config = dict(
    train_examples=72500,
    crop_scale_min=0.7,
    encoder_norm_position='pre',
    encoder_parallel_block=False,
    encoder_patch_size=[8, 8],
    encoder_conv_stem=False,
    encoder_layers=14,
    decoder_block='basic',
    decoder_attention=True,
    optimizer='soap',
    one_sided=True,
    epochs=3.6,
    lr_schedule='wsd',
    decay_fraction=0.4,
    warmup_steps=80,
)
Rows from block 1 of the decoder, named by matrix and row number. Rows with one number belong to one attention dimension. Each number is 128 + 32 x the weight over its row's rms, rounded and kept within 0 to 255. All counts start at 0. Numbers have three digits each. After the name is the row's rms in percent of the matrix's.
# q: attention query (decoder.mid.1.attn.q.weight, 128x128), inputs 0-127
# k: attention key (decoder.mid.1.attn.k.weight, 128x128), inputs 0-127
q.63 092:145133189119142136083159108133149147147108135132146164122110124201117188119148074123153161104114154105172141112111147109180159158181106179098160132118109122153113101126101085136139119135109147118173141153098110125170114144118096156092145043073255118105122111113108169142122147125122147134154074124059060152146086131180122132127132166110105154103163141084145139114160165150125112086053
k.63 108:089125115185180144072147127096089161130147125145186092093164142159137130133121111181189119121088203174112109113121155198164189078171059159066156168106154158161129095147154109151101104137143157128164206133142141123083110117123118175149114128193103057120133149162132137096086168088158139132143088126155136149147157152051139107094172109122141120133147158152077130098141115135134112113102
q.64 093:094118132079109132102116163180173137133156098158087132148085090164167125128136164133106163154131139117148104197120093081130131139118122095086073108177113143053129092151158177135115194119148073192057127143085069159153160094129135150103168167120121191114059132111074091085111114122122128128157108161097139109099123138089158064132088169115122133191132135120158106148088128141060134080138
k.64 109:150114112063087126113105094181147094117122112175074173143150139173186158137074170093107158170150120131167091193077120122120167082108124109107081120198089142113114112157137092144136146177148113127089140144098127145165134130114073127074111117114150171093124130133148161071165097153145129107140137156102130131094107142142232099142146176092097147209155131123159122114112162092078177135183
q.65 098:207128108069121132131149163107092114158106066133130096105141135103163077176137149045085109137117085176205126139105107138139131193083143137109045069150138159181089140118063166127151095097138077159131085077133095155091113092109127104135151114129145188107124132070103124124104099142114170156144139082143154152126117139113084157165119154147126164199129094134100112099133164105142103124171
k.65 114:172162127097092170139168083111119126060061129163127130147198143070148066105156142075081158119121136162195132203146121103153134164146125085102110129129145154113118134104087165123182097109192130138153129104148102130137125158112142108086148119097100223140125149120137098149107076192130117168148127130160082158152184100133125102166108102100117162122163070094141096154146084105164139086176
q.66 098:127160159122086075141175121166141065161105172150152117089080188087157145147146099133129127132119105076148165138162184164108148150180161124092135132154130131193144117148107093136127079183097148150145227129134085165150149161138102118160119149131096143128120145132190134120110135125123116126095121099115191046139124156224112141161153120131188165081162129092150120085093139138084104075150
k.66 097:111077108164137072090115078061118098144135221166114097083099133077082156177105167161153090123121176128103169160119167151099186141167134120089126087120094118122111115184146082140126060134108164139162116163136103193131135146124110128169164138111139097102143157123162082109104146121118130150118118158188126107087149138103091189106138121119160086090182163150115138099168182123136129120213
q.67 097:126098127141199118179120097120158161168104098150142164135117126136076174108125112057124107123099086129105085143124092147100126085127156154091122113195072084064142125103097165109138165105108108132107048143145176133118136159092118150146107115098218068134163112114087138144201144082185073156113137131121162117087095082128114155074098151101090071090101141130120132164078145126137167107129
k.67 107:143099139089151146174138166153114117153129069162131139174102145099137087152140078099114168100178125073139137068165087154116149117155134168083105145154138117161094145113069092134095123096104134139141144076151155090146167118130081128088138117104233103146108100118131170122185105074195147100115134135128149177119082093190183136124154102133142097092149048128169136166090134128148204111113
q.68 094:182113117127144055127143140091164137115133130138089138146173120086083104080157135169157198111130116171061091182140113095121165131074144137106123165143165165069045111147164177110058151140140173128085072113110147099134154103110178170156128187062078145103113087137147106098114162109118121155089089155138140158179138119107116148122112124193111096179106170119106142123118141169112117154153
k.68 107:148118135127070130201135185128134148105129152124076137183101161106127122116115076061132135142104096114084115168171120159157119077089103140136155191168159167136110197080144154094072179131127147140123118153126123056127136143099151111168079132123066181147110111129119153094110145091105074119064085152089158147153118130081102105076159124110193125084083146100107141127160158141177158175143
q.69 093:057101077091090156105119089121171134106160139137139119107163156205142121181137082092119120115110069170176159073110174138150101133152129180075124143146131079105105134136103062145167139070089150135134155147127192079091123076100120147124162077100210088153142102107082064143104159113175083129096129122096161105142138132136162106129135116115092118093102126147134117191155175085123104129109
k.69 093:077053137092127122123161164136106130079192086142097137113173192187181153178145098170124080108152148166139116090119115067148119113150130199110102117119155072132112113149060150048183093070154152108134138107138128119108180156141109144151150075157115152111151123125092123141116110122149154148141148087082080141141130098095106151192117090120119123142118117107178127160159156094079136057102
q.70 104:102161156110111142083085168122081129084079112172128139077105115175074135152120174132119160142109143150132083148059065142113105099116083099101159121122165162169152129143113107154117159144093072128094171077139095137093149107198180119068107096165153188156140105075153176152147166164103097163135152111160148142119139105098137136151123127091148150154125208109094093060149127120156145071075
k.70 094:169213181077143121068113093144097118168108140158102104131128123147142087140113080117090129161111151191163133122118086120177110100135093082124099138144137183089166107139134142134118178092119080145123084090163117162107103131094168107065117076127142168146069123081189141145085096128107203164135150091141163150091123141090112154136155093111102155193130184061100138113126073093117123102108
q.71 121:110163200150067119158105078145115103167122106125071129138150166131118092110142101069068119146126126147163125118121138109106137176060119164135142113180126170152113103085182165132146158122123107112152091092111102044140115208113102118101163098212160114115140157108121121136152079105160121080152188116116146141109149108102128143161124134094078067111150126121160051153073103098112094150075
k.71 109:088159143163103161155109154167145086153113088100117176126152086153112121150169107095108100171134128126125157052128152134121118187085181193197170093190112162094076058118168100119157142120157133114144096090122103061124076120090079158119132123163092139114174081086127155122139053122146124139072193117142128155122160086136141151113125146180077102107162151126144109108092123138177126117092
q.72 095:045146114142168088142110119120159140214132158133083129127125121171082130157078104113174116163180119148059131124105124049103165110175098163196128121112141078111164130135102078116143114113122133118153108146156128235144159138144165172122122180135171099162121120177124135154138194152135145121133101137137071112095119112139109137113173154099128139028118133121133152088102160138136158156172
k.72 100:144125179105155087121124066128137131146086162133123167084106152134113147115140107099157155155131163103047137128155067101137120126160076155131090130129131096088142135152053092172140126115070101052116135139154135150115149108116075114054160112122174051153138140245140088144149144085114155175143113127081115132121135116143152141104183158078156115094157116115128153092098166107121191112159
q.73 104:154107140093081110174137111130130134123030067120116131142124124114119102165171130078091110101099127143088102174141126060115161091039100131118151093151163144057096150122184101114089136101100101141120050067082166128119123119102028108062129121101140138158147142143133117135136148087168070102138169085095127148156113120116101143073122098065133139114127097115131132135088140164146113147117
k.73 108:041166118086086125147158196104110136126110050100112180132133135148132120168141133093119113097097112143139123149091173104144166125110097092086117147170159165150106139081116117141095133079116159134148134075130158128107134153119009115132123129088156132137157177087137145133214135107118128154120122108139046199138121152126153126162086094168137174168121087095167118154076099140174126122094
q.74 105:145122173142158146113102015133085139150207132086088165146130156167115120127136163119088088167152118113129084090169065124103093115114140130145107150123091152146135141119125169159146071154195082131099163145124121185130191102122117196109127096238118175091135131142097191131154145147109146125124106127169123130127155156179139160161154172102107157120157136118072120131145125092168161128134
k.74 107:107167194204105155144136048122113165169134163148146147145133135120103102150157098098105127169148105156083093142065092156121086145138094126131111131136120093112145125137120130147130078146137154085118089111123145189155131060105170155136156155113072171176124108148130162159094140154120163010130111166142131070127130130199167108143084168120083091146145132127086167084084158115150092095149
q.75 108:170116113113137157157147143134106100161153132167113078168209122125141148141144137141125144127155123169161134072192138104113057089094122107146096103118132085166125145149141237108152142144115148143100206111104106121146163171140204098125169198182055115160169198097192074137117139112129143115122140132121126156096154108136142179155118105184131106092111104134113164130140119082155141095133
k.75 108:165114098163106193126101106088114111103162152099102126159137127165065130128145102088099132138129083145135142056164101152121052128053124095128146082104117117103157129118158175170108132092083121141125138177109182096116115114122159116048162182128026161161171124099131094146121117136120130101095118136158162127077168139148125110085083160126112164090179075152074149094116095094099097105151
q.76 097:094099107092160139137103096143142084172153106125135125151131120144138166159128097164171184133172117112123131143172134079139186090140153118130042127101101084126127080127136174123155163093145147124090173120146149186140191161114129133095068156054105047115117107093129156141154131163195113135145068146148148099113107137136072144122110109133093205163107070101166118117089073110115149060114
k.76 101:153072119113143100073110112149122138143178157143094143128147088142128177126102079119110128136119129100114118179205054070113153106197152055144106120100085101145151126159118099159105085065163086147060167151180147144167175162131071137099074124079146110095104100153120128121120170112192113122162121111097127110114153112096188149127104121097129168159130091168105122064111119094149178118105
q.77 089:145125102141139150193145136142123111137035128083099088094094160066042141155100118124147143166147118156128147126135148194104110084110126123174179091116156149120141154107082096149137130119089120117197099122145158145137110104133132169100209107213110120203142124166121156122177134068136101121088129088147101097122089119183122107156158143119099179093108123086127162170152126176126149074114
k.77 102:060117106096165080133132150124103117220128135072136061136114106113131176122092135182161153124113131147172147130042096048115157101135113091107115101097138064189116105119105097147114120136078152162135152131183172164109123079138088107112161114150163090085136188129142096170170146148138128149169145060144106125115127106104160163127138116170168165145136108112190146087157082099125155107116
q.78 100:165099121077137077113122153105098096164079163148123114122102135147159181152097098148120124143210134129215056071114165153149065139134126120141142118138187137132104070145082150126109116214141137122080178087123117084151135077144160121143142120099171144149147115060147110058102135149087119132121126140104138202164123147128114121099127140127144121150096160091153157106208129146149144060137
k.78 092:131089125119125144068114113106080141122125181112117085126109161090080160136107113135101133141141196116206102187122165098165071160174100113186138127165115117056117113162139140118152142180119140131097144115098184069179102109175175132083141131111126124109096102126143121078134083187123084105145131076120159118167129132103037081067146119092162125159149170128073115108121096126134090139174
q.79 104:155156151115131147097121071083095099149135083106133134120233130140161158151104100186064123136159119108182114076121068136147078137049116130208121121137107184121088123105152087090182117133130097107153111106107127115165130099120099116076169101180128185151123158165061113086141136144097125118152130155109132185153159133079126142109161197184109085146105119142139105120103117156139094101113
k.79 104:209155101134135144119147068104105125162131169116189140150118137145151123105089087069054137119149091113156156127100155146117052187122158144188072086145091159088068092086140117155079167145078101121149115142121099125132079103107119148111147087085117193123095105111117106114110135106114088044109093128116130149144165191176152115140126167131108099188122100121113131121125141150103062157158
q.80 104:134137082135127166174144153121145099164168118127088116132195141158115103169114127104070086157125104107178107117164110116127134083137136095130127120134126099037052166114170184128119102105133047170056178084052136082124169076111166094130136131118130158128151118106159134121113187148155114114134147139076160150067162113126125145118149138146163138206120122128093143124154122182153130053134
k.80 101:141109091090136147191139130132055155125164106103102128183168134195143131126105120116079077198109059171210065158148153099137127117101106139121115074145101134066116109144160146090112129113134067130077170094103140130215153082074099119143144123073163195142154129127146148090147142154118140097152111147110113109099105128174149166097135109134116160179128114143121111119089153143198136117137
q.81 102:122168147156150134156091136168104085098168150112102114140104073143110137149112125179129069142073175098186178093124131142117189141156156133153169118124121142083180108130141107167135137184139118122118097127086126187181102178174174089160124187112195146163145156096160158172116082128121067146134086107161117138105111135170097142147126087198133109138118084081171118106059085182105119107103
k.81 107:144150118172151052125078101197086116140112108131171157151092117121123138144113158145185065168151131147161149094054166066090118147120091117170161117118079115124145079156172101143117137157167108095112077160043088155163106122097144124070156193115161154140140154068150091103176120108129089144157094108102159116113127086155099150090154102114074100136110101076160123126152113165115154126161
q.82 092:169148162125120172221134177163087130085130146104110127138132100094129128166131168134158150152136115187115172101128139158171055159122170126075095154184131114140127147143129189148109148122132106133118108087108124016115084160116103148133106102189127168122116101102129094100147031125145180170109124099166143136131129140096142168106107108209158087089125133184135106124133099113143174156110
k.82 092:183154117121075168134137110152101072135147140142122142147174089105197125104119149112151163105089117124182056069056135184099149083098156144093102113133178141163135170100125141114088134056147102157137120130154113075173137135129160116147158145187087144155114170057096098152142095140155150149171135131217172171117114114131084169135121109123131126140110102137143124083178100077075121136164
q.83 093:169129085125060140137102107149082144087100162145120148107027104231110115172099143132120141147103117110134099121144084065095119143113133085172155111175157098123120121136184173135177100125079041081077088045135154111140128136153093107082152137157136126172147089106104154140137126116148146126127174160154143199110082136112143162101100157089151132138107158123127115153090132125092152157121
k.83 097:128190166144093142197107122152074103128149123114134136135093089169150097147093126123148121157148110129182117042138120096168082147104078076143145120184159135093110098138128140137142168092074120132068085099157099108092106146157064154051123136134206138185149138100133149148145082146147119086164156166182087182134138105185156147116121143130153135174098142078136119136077100160120135096079
q.84 102:076148161049118119130104084155068064104101145194103103087097120129138151142118108119127157115150145118123151131097110096089139153135082091172106139182115095082102122139222107115083140147172139146081133136111059166132132130132093086105150159150023123105124137160178089135142131145174121136122088122146095199086107119148116137130073134171115151167136092109132112142150116103156133204169
k.84 101:099142125096073125172103127116104114122143192151139110107094232188129101131084127088078101119093167184158060155114141134089171140155098108186119143122109132012115179108206157130082135146142136090139150124114111116106145173115053090110076180128079097143119142124190122124125143146126147111122147134156150085089132084134146118125109175128131105118112101145129125159158120108151164160138
q.85 107:083175172115159150181159094171130073149217129151120147152104124083142126147145104131098139133121106148113140072150122123086189149170166120079125128160083052097200128134123143157120141144124153149131154153164083177137100204143086171126071125101163081133083154167153157147121109192188097130091104116149145104090100109147127135147110101145163098078158112174175162124079139109114140121168
k.85 097:081131149134197115178110078161163097153178176141114125143092106125086090196131104162139104154137110110072147100145082104084135141161124112110097135097091103129141186128087111111107088139136108193104120114122069175116117157102114161113078130156125079110114134157145146166111109160183092158118132175105149104083142107158170182098140126068128109075171125198185096126142136048119185109144
q.86 083:095171078130150206069156141095186123064133110079139119132133109107130094147123143173077104183083144139079194085140149082101184155097181063152201143154147131133144158164128137177148114122130127122142166094149083193143097135149083094073126079146088109138116152105148097155110139143087128137114124132140125142121132115125133169109118094181184175130174107146134159074171131093104109169139
k.86 084:074185144154123150112152131105169170159151144107111067132106094122110126188160161118099134123063093162115158071105116088128114134122162117150116083108158093154187104130162140126216177148118135159087156140132133109121130113055114089112120192110153079113149188162169141169095180125108176162179127129133097151100156132142213205128075115129139120134200145117126148139156100104110106113126
q.87 085:059115145138156153113090152139108107052161144187106118134067162111255164126106117116193144094149112114063120136156130120140171130131126143120089114185121123125156125126115142134128187107169103133141107175118115151169130183155116090155068212152108111121096108143143071090145097132154135168152088092153102166099112154089114124151107167181076095143126100153155101156149126100145127168117
k.87 086:136150108159140143109109118154152117134194158141119137166085100112222135109088123109117144087165149118096116032154119132135076113148161147158085167147122153078148143163151125121119125094135162118080107169138112088132123120158109143139122190106123108164130068158173052143053068131142167138136100110137146149120119119083147126132098107177124084113189113173144094117068137142098167220173
q.88 105:098106102080183158096114158100096161161101165144155129110175152187063110070133153134155108155070161162127119114167141143125148122137146080138164077047104142133162132113124201119081106110094064135123114120136191142109113087149158077098136149165057103140156149154138133157182192142186117117062080103129122164099105109094130127129137106085138147095118124142066140151174107140143153176122
k.88 086:106132151122099151147147185120116103157098091089137121117109136181100109113157156138152072160136138178131085131141108208146127167108107094175162091132175154156201166129109163184091145135172076145136096094097170111141150070132144117104134164142124123201122148207144149174190132152143126166116059073128161134116125133128189078110088068141141147154142083103136132123144172114147145153063
q.89 099:085143133173143089188139154115179109183144172183134108059128135115101136109140114191174152095078123096100152088139145143155137115168123180130170150117178089064121080148169161154087122173147159128080179172126124117155150090147124090115104137093051162123123183109173148127138141100167124139145090139129112200060149130075130133149086132141126163156114112100153148110157155129097177173172
k.89 100:143081143176088099136126150139178184160145159142107131091128194149094107166109139130139108129102144094062103147080115175141128087110174139079133152143137125111118108181198121139118153154182093099132135215132142119170158120116129151092119130119054135173136130155196170086159120081127113129149089160125169150060145125092133089101151105070059105122072139101069167146101161130097151120144
q.90 104:066132091119141153111147136107105065207136151115164152102164148158068151094132178144144133115066144103102112123132095136171154084156153094149101148072151142078115124160101146139094193125099110162150151173087142129092148112156182097088122157100091153121095088167161173089150188121100136149116103113186161169080134172075131074129139090188105173137146181151123098099115145125176175114131
k.90 108:189087121094130125163118156160164125205133160163114066155159124120113104143079085108151170118145142123083126144161102117160144059115098116163129132103128141045119139172125136122106179129139070119129138151117168188128100132124185109108130194087051147130106108153151111118067140094136157130119132124088172181148153139083103060091151084086107171129108144088086118138133092141123196097183
q.91 115:145150169121024136172132192114105155082088140147132137139070091077163118133089164156079171123122163091094155194158151143161035093094153120117112107108127112105117143120147186137128135097149103132093080091137150101141130174123117179096105090082136109159117112110162085104125073064122158133171191129108163126131102127101152134166102095049087126121124109090095115185119133133117129143126
k.91 115:110117107084034149140150150144094107051151072152111107119125038118122132128082200157096146107087131068136117097156119139179136140051148117148128099154152154140111127131158112158137101116103122136121117071130136125128098180156090094134096109144097182114122082053123155138193127150179147155127191145156090191146128102092082114147107145173082134145124102139130115092091081093133124169142
q.92 091:162158112214133142138089136188160108007123128154124157115150081074106099138134129106111123164124147128087179136138143137090159202145152118141106159114112139151089144120167109139107150144122137139196125150101116127087093141097100089128201167126166122112135111163082135158119097082098143168129173126152138157139151138175108155193139115176078082067109127112198144094138110155082082109132
k.92 089:160176115161129149146103133120148135098143157078134164136105115153180100119181149154167123099158077138189151107132127097102185156155134142137121177092069147115098095133134169104147117145082139149197068177129115173090139146111187122152168153130171131192146143150126103168155125055106140132110216105135118110126151129139067138150146154130121057118119179097166110181112100158048087157145
q.93 106:120092186083110145077110074135077109143075113157086134142156140119134118145116155107106073143139112136153095106035128159095056157125130126130076125154089176181096088123158086092161116088059114093164124148114118092106121142132068129099122059203196095155110137122101141145198089151099165138172150141115091170165132157114131120134128149112130150166149091174180110170126146135109132120110
k.93 098:185128182116108177073147079125156099140071100115191095121163100075144077125118082114072109142115156145166125094090148154136101160162125142175103134142094082080115109136143141077145050080129121088137114108133150101065083141126111099137083068109155083126070116115158132081121098149077115149138155069135136153152106172146127153171104135154087075159127137174157119106130132165139061151088
q.94 104:122061095116175181128137115104130118063191165135123136119127140098180126110104115117157150133165079100125170096122123091134106096125141114173110157126159088150152128180104128119091141118112098121113182127160124158157134196171127183123075108120095150137148105163117094125133121164187108124126115110076146013129047152184092105160114126115209127148162161090165125161090131089145113077163
k.94 116:157120114132232130112115099104137087092161116221098107150084079081108154141086144102145134096152080092108145132130168093132110089116130109170136099156153085166084169112070096149092108112110109106131186105208079151108135180195050129150130148184139093111126107172157104111111107124149154111104139097112135103092108130098094129167082118103167149148141155160071148110120097104150135090126
q.95 102:176067128041102106124142126084094161105077134141191069124198118115114151110163098104102124121135111143170099187157160161132180157150133146212154127157084172163122150111129138081114086099134110152115143069086158125118126136131094162158146147027104117168183113111124129097125102129090135112112171140098153176187089144148141117130099113107112140173118147095132160146164109136161062157111
k.95 099:142095119132121120109178121096073129097118132087146106119189073137133093120129116114123148105109140118123154152197153091131147211176179125203096148191125140112110096088140151083144051119101170146084170094073150083115131174147129140116165180088116180107162092080149152143172135145104121090135167111156082125170156128129087078126091102119144124121143097094119151163197131119144130175056
q.96 102:160152059119084100099146149164170140141126173158126051121148147153124114137119100089118155107127124120098090098189150146132074109111087080097149121127155114134145138101143206159086198097161076132094121104198094096107091106129177169111075176172150122150105107109167112116107142104171126191110138089067178106104123131190146118133162103109109153090128089076139140105122131085135186084164
k.96 093:135185106093195163094114150177161182165127139168132077133157182175128140111071081173116146075152108117084108105114139120176115101158127109130145115062103163194113106148085113114131174118149159139125107090174089120088115050168155144112097124096117137128097118090136133120097124115113156158099115114060119089164128176149063050099113145127155165095107100097107147145162125128116136049100
q.97 098:078121178097080166163096101143057144062118075141108130159097172129134182160130114074119111181142143146123100151143138132117083157099150175105095165141113127151116156141153107104076170110091085122128116158091185129127115147115173103069129117164093099119187063178113146124195161099084083126151139182152085138063138076107087160119130137116126088164071141153093142163078140153145130134122
k.97 099:097205099119093168126096135142143064134103138150099137142141065136186146162152137156109098177163115089174071168172113097091116151100145106121090131120138109145151112143112075120099104127102112151055131126123214150113116202096136113077129093129102171153171133150179123147198104132146108094154190141150087137082160111133102183155115113150107137125108139069176109174150077074105110122104
q.98 082:161099152181151160108125137142170091112136096190138140125210104098112078163117185070153169117115194129061091137116097161145165109138135138052146069163115141091122093167062118134167141153126161143132083129121147131139113148154153096102130127072154132121142150166138146098147129140130149091102118088110108095104145050125123130110173101154129095110080139112086201058108128186124188138098
k.98 096:068187166147164131134123088153089132083121158138070143071147168122149133147147172142111075121109104080057086165088031152155086099099140158055099107095148103128172128133126119149155132122114123116066123159128059170139155052099135113132162194073125130147087107172157089087176121121119124133112127184144105097098133084153152122107129133074090091136130142141093117134111155143146105127130
q.99 096:160140120203097154134195169112100101080091126093171169100125074114143182082151117124091068127127148138076176115105127148123129198140156158113134163121129135134128079074097054129073117116105142109126146093188147072054099141144090087145121126134072096165109160148129138123123091130158149096175156155113107085126124137163099090170129152165170123087099170156149156135176134144100138185093
k.99 093:194094164130132140141138152086150132128127130083157152110183099100122108126149093141100139103131119117085165095137095185062094113155192174112169135144073115115134103061145113140084096132129153089117118183145118109070144175163073130120134135116049114143111115102099107102094065102175070103083133115152115134123132115133134118148144154147121065115127110205151102089138094140137043215117
q.100 090:094086125221167168130119188114077083141161087109161145138156115123220103145141127111156132145129132189116104119139123103143170114070120107129071182072147104161142123152086147130134206135136142121143100070166101131111108174121201158114109130164128115123103113184136158194178067139111133128145168117158110058117106135106116096154193088150111085108129121145147156117119086107160131155124
k.100 091:066133108201170138111130156141138101109138093126130098152175056201141091088111141130166089119130125148111111111055086135090124101095112176100099091106104149130162143122120096108108098122166110163106119125166162183087141117064191112124099102142178081181141125101144135192122133149063168103101152167117190144178181150127141122179173131100079127142104121086101071126120156142140098115092
q.101 083:153136066140085111199173129116163157147104116102122165132128130116076069100145137049163139110101113105060142131170152112152107131128136109113131111092132171065154130131130139137084097089118136126146124106144068073163125108139145147107087144164155140159120115203155069180090173078113115150153133104073128084119078149161143030165113080138120148077136140124181133078159148141137158082112
k.101 087:171062095143144089168163109176178141172090124148135160167135108106113096117120073145164094127134094137108163127121112063155166126099117141139085122085129139107155124125111099107102115119125177144194161159144167076106109091129090190086133090152126061168066072123147128099109179058139148177087108110049182187140105159123123078107124129105196145099146166149142115115144111112152135134119
q.102 089:164087117138097142096155154133110070123066114148162102094154121164161075109096137085149179098135143179150186178114146063143098130153132139094096136148135120148128156107130123111123103120109157105099123059152117031177140110142094131128167139089175121111118094103153149132089134078089193167120149197144172113187136128194114128118136125128112142115127106134194138183164172185123101197102
k.102 096:164081152135126145116145167183126113113056122141208129116196197122113121112075089046125192104133160156107139100111132098133074139197118144134115121156119146150116130135092106092062152136148134113150135085131105156120112110176097131135112127136104082155112074159107126089066182149094170092063137090112201128132118114167070131141149109053052145107118129117119128127135144162132122123125
q.103 105:126109117138137090121117155082041063172105128116166118117173168100144169105113147149113135133126135188176119112081081073121176137126124154123108159084139124147116139165104143125151102090148144082144132074119133142092098192129055082141111093098085074128078085023178145135119079147165144136097106197166192112115109130140061105148145139150146141135104144154156158132133088144137122093118
k.103 107:065112173167055125128101138147098095135132090132177134166123135150136146149136133080088111110121151163165118159058129102101150163093163129165099159190109108150049107159122132150140098139147146118162091073160142125059090198150112136152100109149126097109135110028146129106154087141109089137095144155156117104134185128146064110170148121120102085118119197186168115159074158130104134115101
q.104 087:162113174114109115160136123111065124129113152147137146134099143098107113125130139147142163152128095118141158137135133144177108163142072098102087140161185153107126188148151110134056179136173153100138187169158124085105080177140129177115089189078172180090120129115136136156066207121139142146117143077088137196152111149081100108108126089097151145176070137113061173080155143149141128184105
k.104 086:130153171075099108135119108052088117068120155176142164120154111085092161121051174123125153116153129161167091132143144074156157118090107111157157170105155160136121130129139100124125144180075078126107136145129150082109109125210170121155135140073128184094114075134170183083112147108115177164136122127166129119188095128093066120105105152135117126159067211150121128119143164170161143140091
q.105 124:133116153119148120143085083127151142152182133117041120152092162148101174126151147172158120110157120120100092153073093114132163072091093122185195141120094158069158127140180172144150089184138096095062122157121179183175206091102134074105115147172124118159102153151136122106123147156108121097188099132180147111109120096108150146073152140070125101146130127090094107100114126085136125074155
k.105 132:088136111112108113138097105139136125133191166144042159150077201168059158163133158147130091144115145149089077175124132113143124079112132066136177124148110115071137134151155148190165104192156098136085093177085134152182195138160137084132116159141127086144126149168135146167113178140120135116186096158134116079074110090104110138094133152106161135154096149122111075112087127101128149084173
q.106 090:176111195069114081124157143110127172151103058159113108141080141129089123156136148120055172119170148164158114154154119132121175183115084175161111114127093143138166141091074120120121125123154157158119148111128134098158129088089072183140148120101193091114141047119207102164118124142121187146111128135075087159142114165153143120133125130139058094152144133094149092118074140170163096070139
k.106 089:069163121080121085155157187105139167104124095163138172142135130132132106123081077135114080130124117178141131140114127127108117147188107106090106154102111095101093154155100103128144123133095173141128114110144109148183124093049017167152110113056178151092132046095174155165138130126139170114110162116079126124164135107091068138132124158111099135176091163124128147083075168134148175089105
q.107 098:171127081154184054144088129118106164111142063082131122130125166181102108099170135160140128173105108132096129092151091133136098148093162101105086143064146091107132087130111153106145135174129081158122107167075109097150143099104188180090154165172078136185096120185148101127091184093096107102133133148101162135126110144128055157147094139126138094051139147154048099135116156120163117160128
k.107 090:105121091142116172162061128133133087138135082130154140152174157129130117132153122154167176125084112097112103189190149088101160148115172129154152143091155162133167159089078153087155129103118148135091100128131120020120155117102212114123159155150133134209127105114127140105161125116116110119125142086121150095090165196183072118129099083086155145130100131140066154158120100137080174118059
q.108 104:118120085156188151068134153094201112217163141160154124131196124162113143153110176152143151131104141145154119087145131133143157166163138170083107161182142112086116111163152119095119130139134169146112202098134102121069146075129141078146163137055090155111123115056168138137113123142093117096104068094168129154080154167111110105122141146178082140107081139163152167120141120184159131135078
k.108 099:149112128174159176117129164128102113143085193156104177140170123144127173135134137136113139153111146179173114148134135138125125149122122230073068148167139145121092112160129117090163154175126105158152072144093085115132172091097151127124151148099155166068103119112096134101120124056124135141134109125112023090131161115106060136120118169151128073110060120174162169074089114168148163121102
q.109 105:089090150117103181091103178123095130168068120150201122103121104090145138149117148156096140136134090136136152071154191137100129152176160119177089151130128130224097099140067115133055108155131185127191166113134099128114067150170124126131138138124124085109155127132170162118128133154088136143093164157121161156155157148145137155136196144186170105083165144125162132112163142103158129216100
k.109 101:141124157122099158139126118129115120084087086127211109125191106044180124141061101126110075114147119143163156096078148149112138169159130168181089164152146163190076148085128151088077110136155181125200187096129141158099088138159121182107116098083132108127178106125151132141181108150090116133122136139122094142168159203158119119165161147113121103084129118164150162132154125170156094163123
q.110 093:123196055124149161120128147098141084117115111150150119122183138132113110158135108137136185161109092176125102126048141093122190125124168165120151111094127098152097130144140219173087160125176098108166125073110185154122164148111198113181079155122127155122144176068107092111150120119082112120132114155108145127047117071141114141107092132142131150047159156099129130153071118129133171152133
k.110 099:060192131136143173099162156113117171102118099079112075083134127183170134179151162150127078110105140152131131133034113146133137137091079179149143112049131122149121147067131163172117170135145123163155108107111137108154072091141116139153061081123102180179145184143122155090161105067108116112091117099119167144065143097130160119165099118130133115175158100123129163177108140115154127118074
q.111 097:155124118063126124176154117132146162057144162110084090127067076143127128165095126145169130126114109085142109133126131146166116138152084124160145126140098142115144102118168124121172109147090099139119159243152213090140128141121075149082118106083100105109117136161108146084119195146141125139177162084104118116154098128123190158085085066096134185169130093091122094152134113125137174067175
k.111 084:128101181080135055157148121107169143148142105191132117122084080085097156126099110109198149135151161099075144162138151192171162129196171094161123145181143126098172124171100084129133110182146148160124149149093164129185090163170110145099168131126133090069131122105099158134088117119142137182161119109091128096158139194160152105147119135144156173118093156102112159115096104131140197066089
q.112 105:103137081045083132081113066107101116168134153120118146089123073128149195139125153114106122173148143115139131061171112112125132226102104152163121097161086136117093111111204099110132149126075122108143135111102121128160142118124110130075138095084148081040113106120105160130183153118127127116164135155120054149115104089053130142123127096131079073154079130160099117139117156160102173108100
k.112 105:129092104111082145125115116106102123186130161151149152141133096131082207169126131162074106182153100116190175113097136122054116141130173108158098098188116113112139141147123141167083150117101132114124133162142106134160113111150094147085104140084189134031129140083142164144085143163147188158175132096117101154112093086144113207163112153107102163088099142155137087138048113125099172099138
q.113 094:118146145152155139160110231067090117169082102160164138151177116170061157078061116112122126123161109110088147172135153098108097217102094197119123098132113151174139099115113117081127134130063160116107132150158165136103152153150107135124136056063067114143104114131113158118152102105133145142124125108124205097123111123151088142187164161144156079120109097121135166122091151138085126141103
k.113 079:106157118172053138120074120147155090135137124177120195121124146167144124122166107116123123093160107140121074109180148138150130199138173127067117099175112152150162144130143072175106123109149106111083077113179063126091100140103166158164154150081113065139140117132154100094099194156146137116199192173136179134145149129115128140125149185107132114110076144125187125093087128157090166114079
q.114 102:067150125080057133069161138105067167102090086134139109119078114212132152108166169065096153088139130094171140182124123077115097192134082072110126098138096126150133130148128127157169125055136118155155122068148165199122140155111090131112141093141113149080156107122121153136132105150147132148168155121136092179092068086170160144181072129122103134120156113100146148153099130141083117128102
k.114 106:083116139104060127088166114120122126111145068176166135114099104152138151077144144127116122130122137081163145106129155176151150168171128128091120105125104151113155127121124130111153141073157112158134157082175165171106074106144080147123121061090161170129132139089137149161153096132157182137144139066121084133153095130149154150180039117154155176183176127095173091158149080160106098135021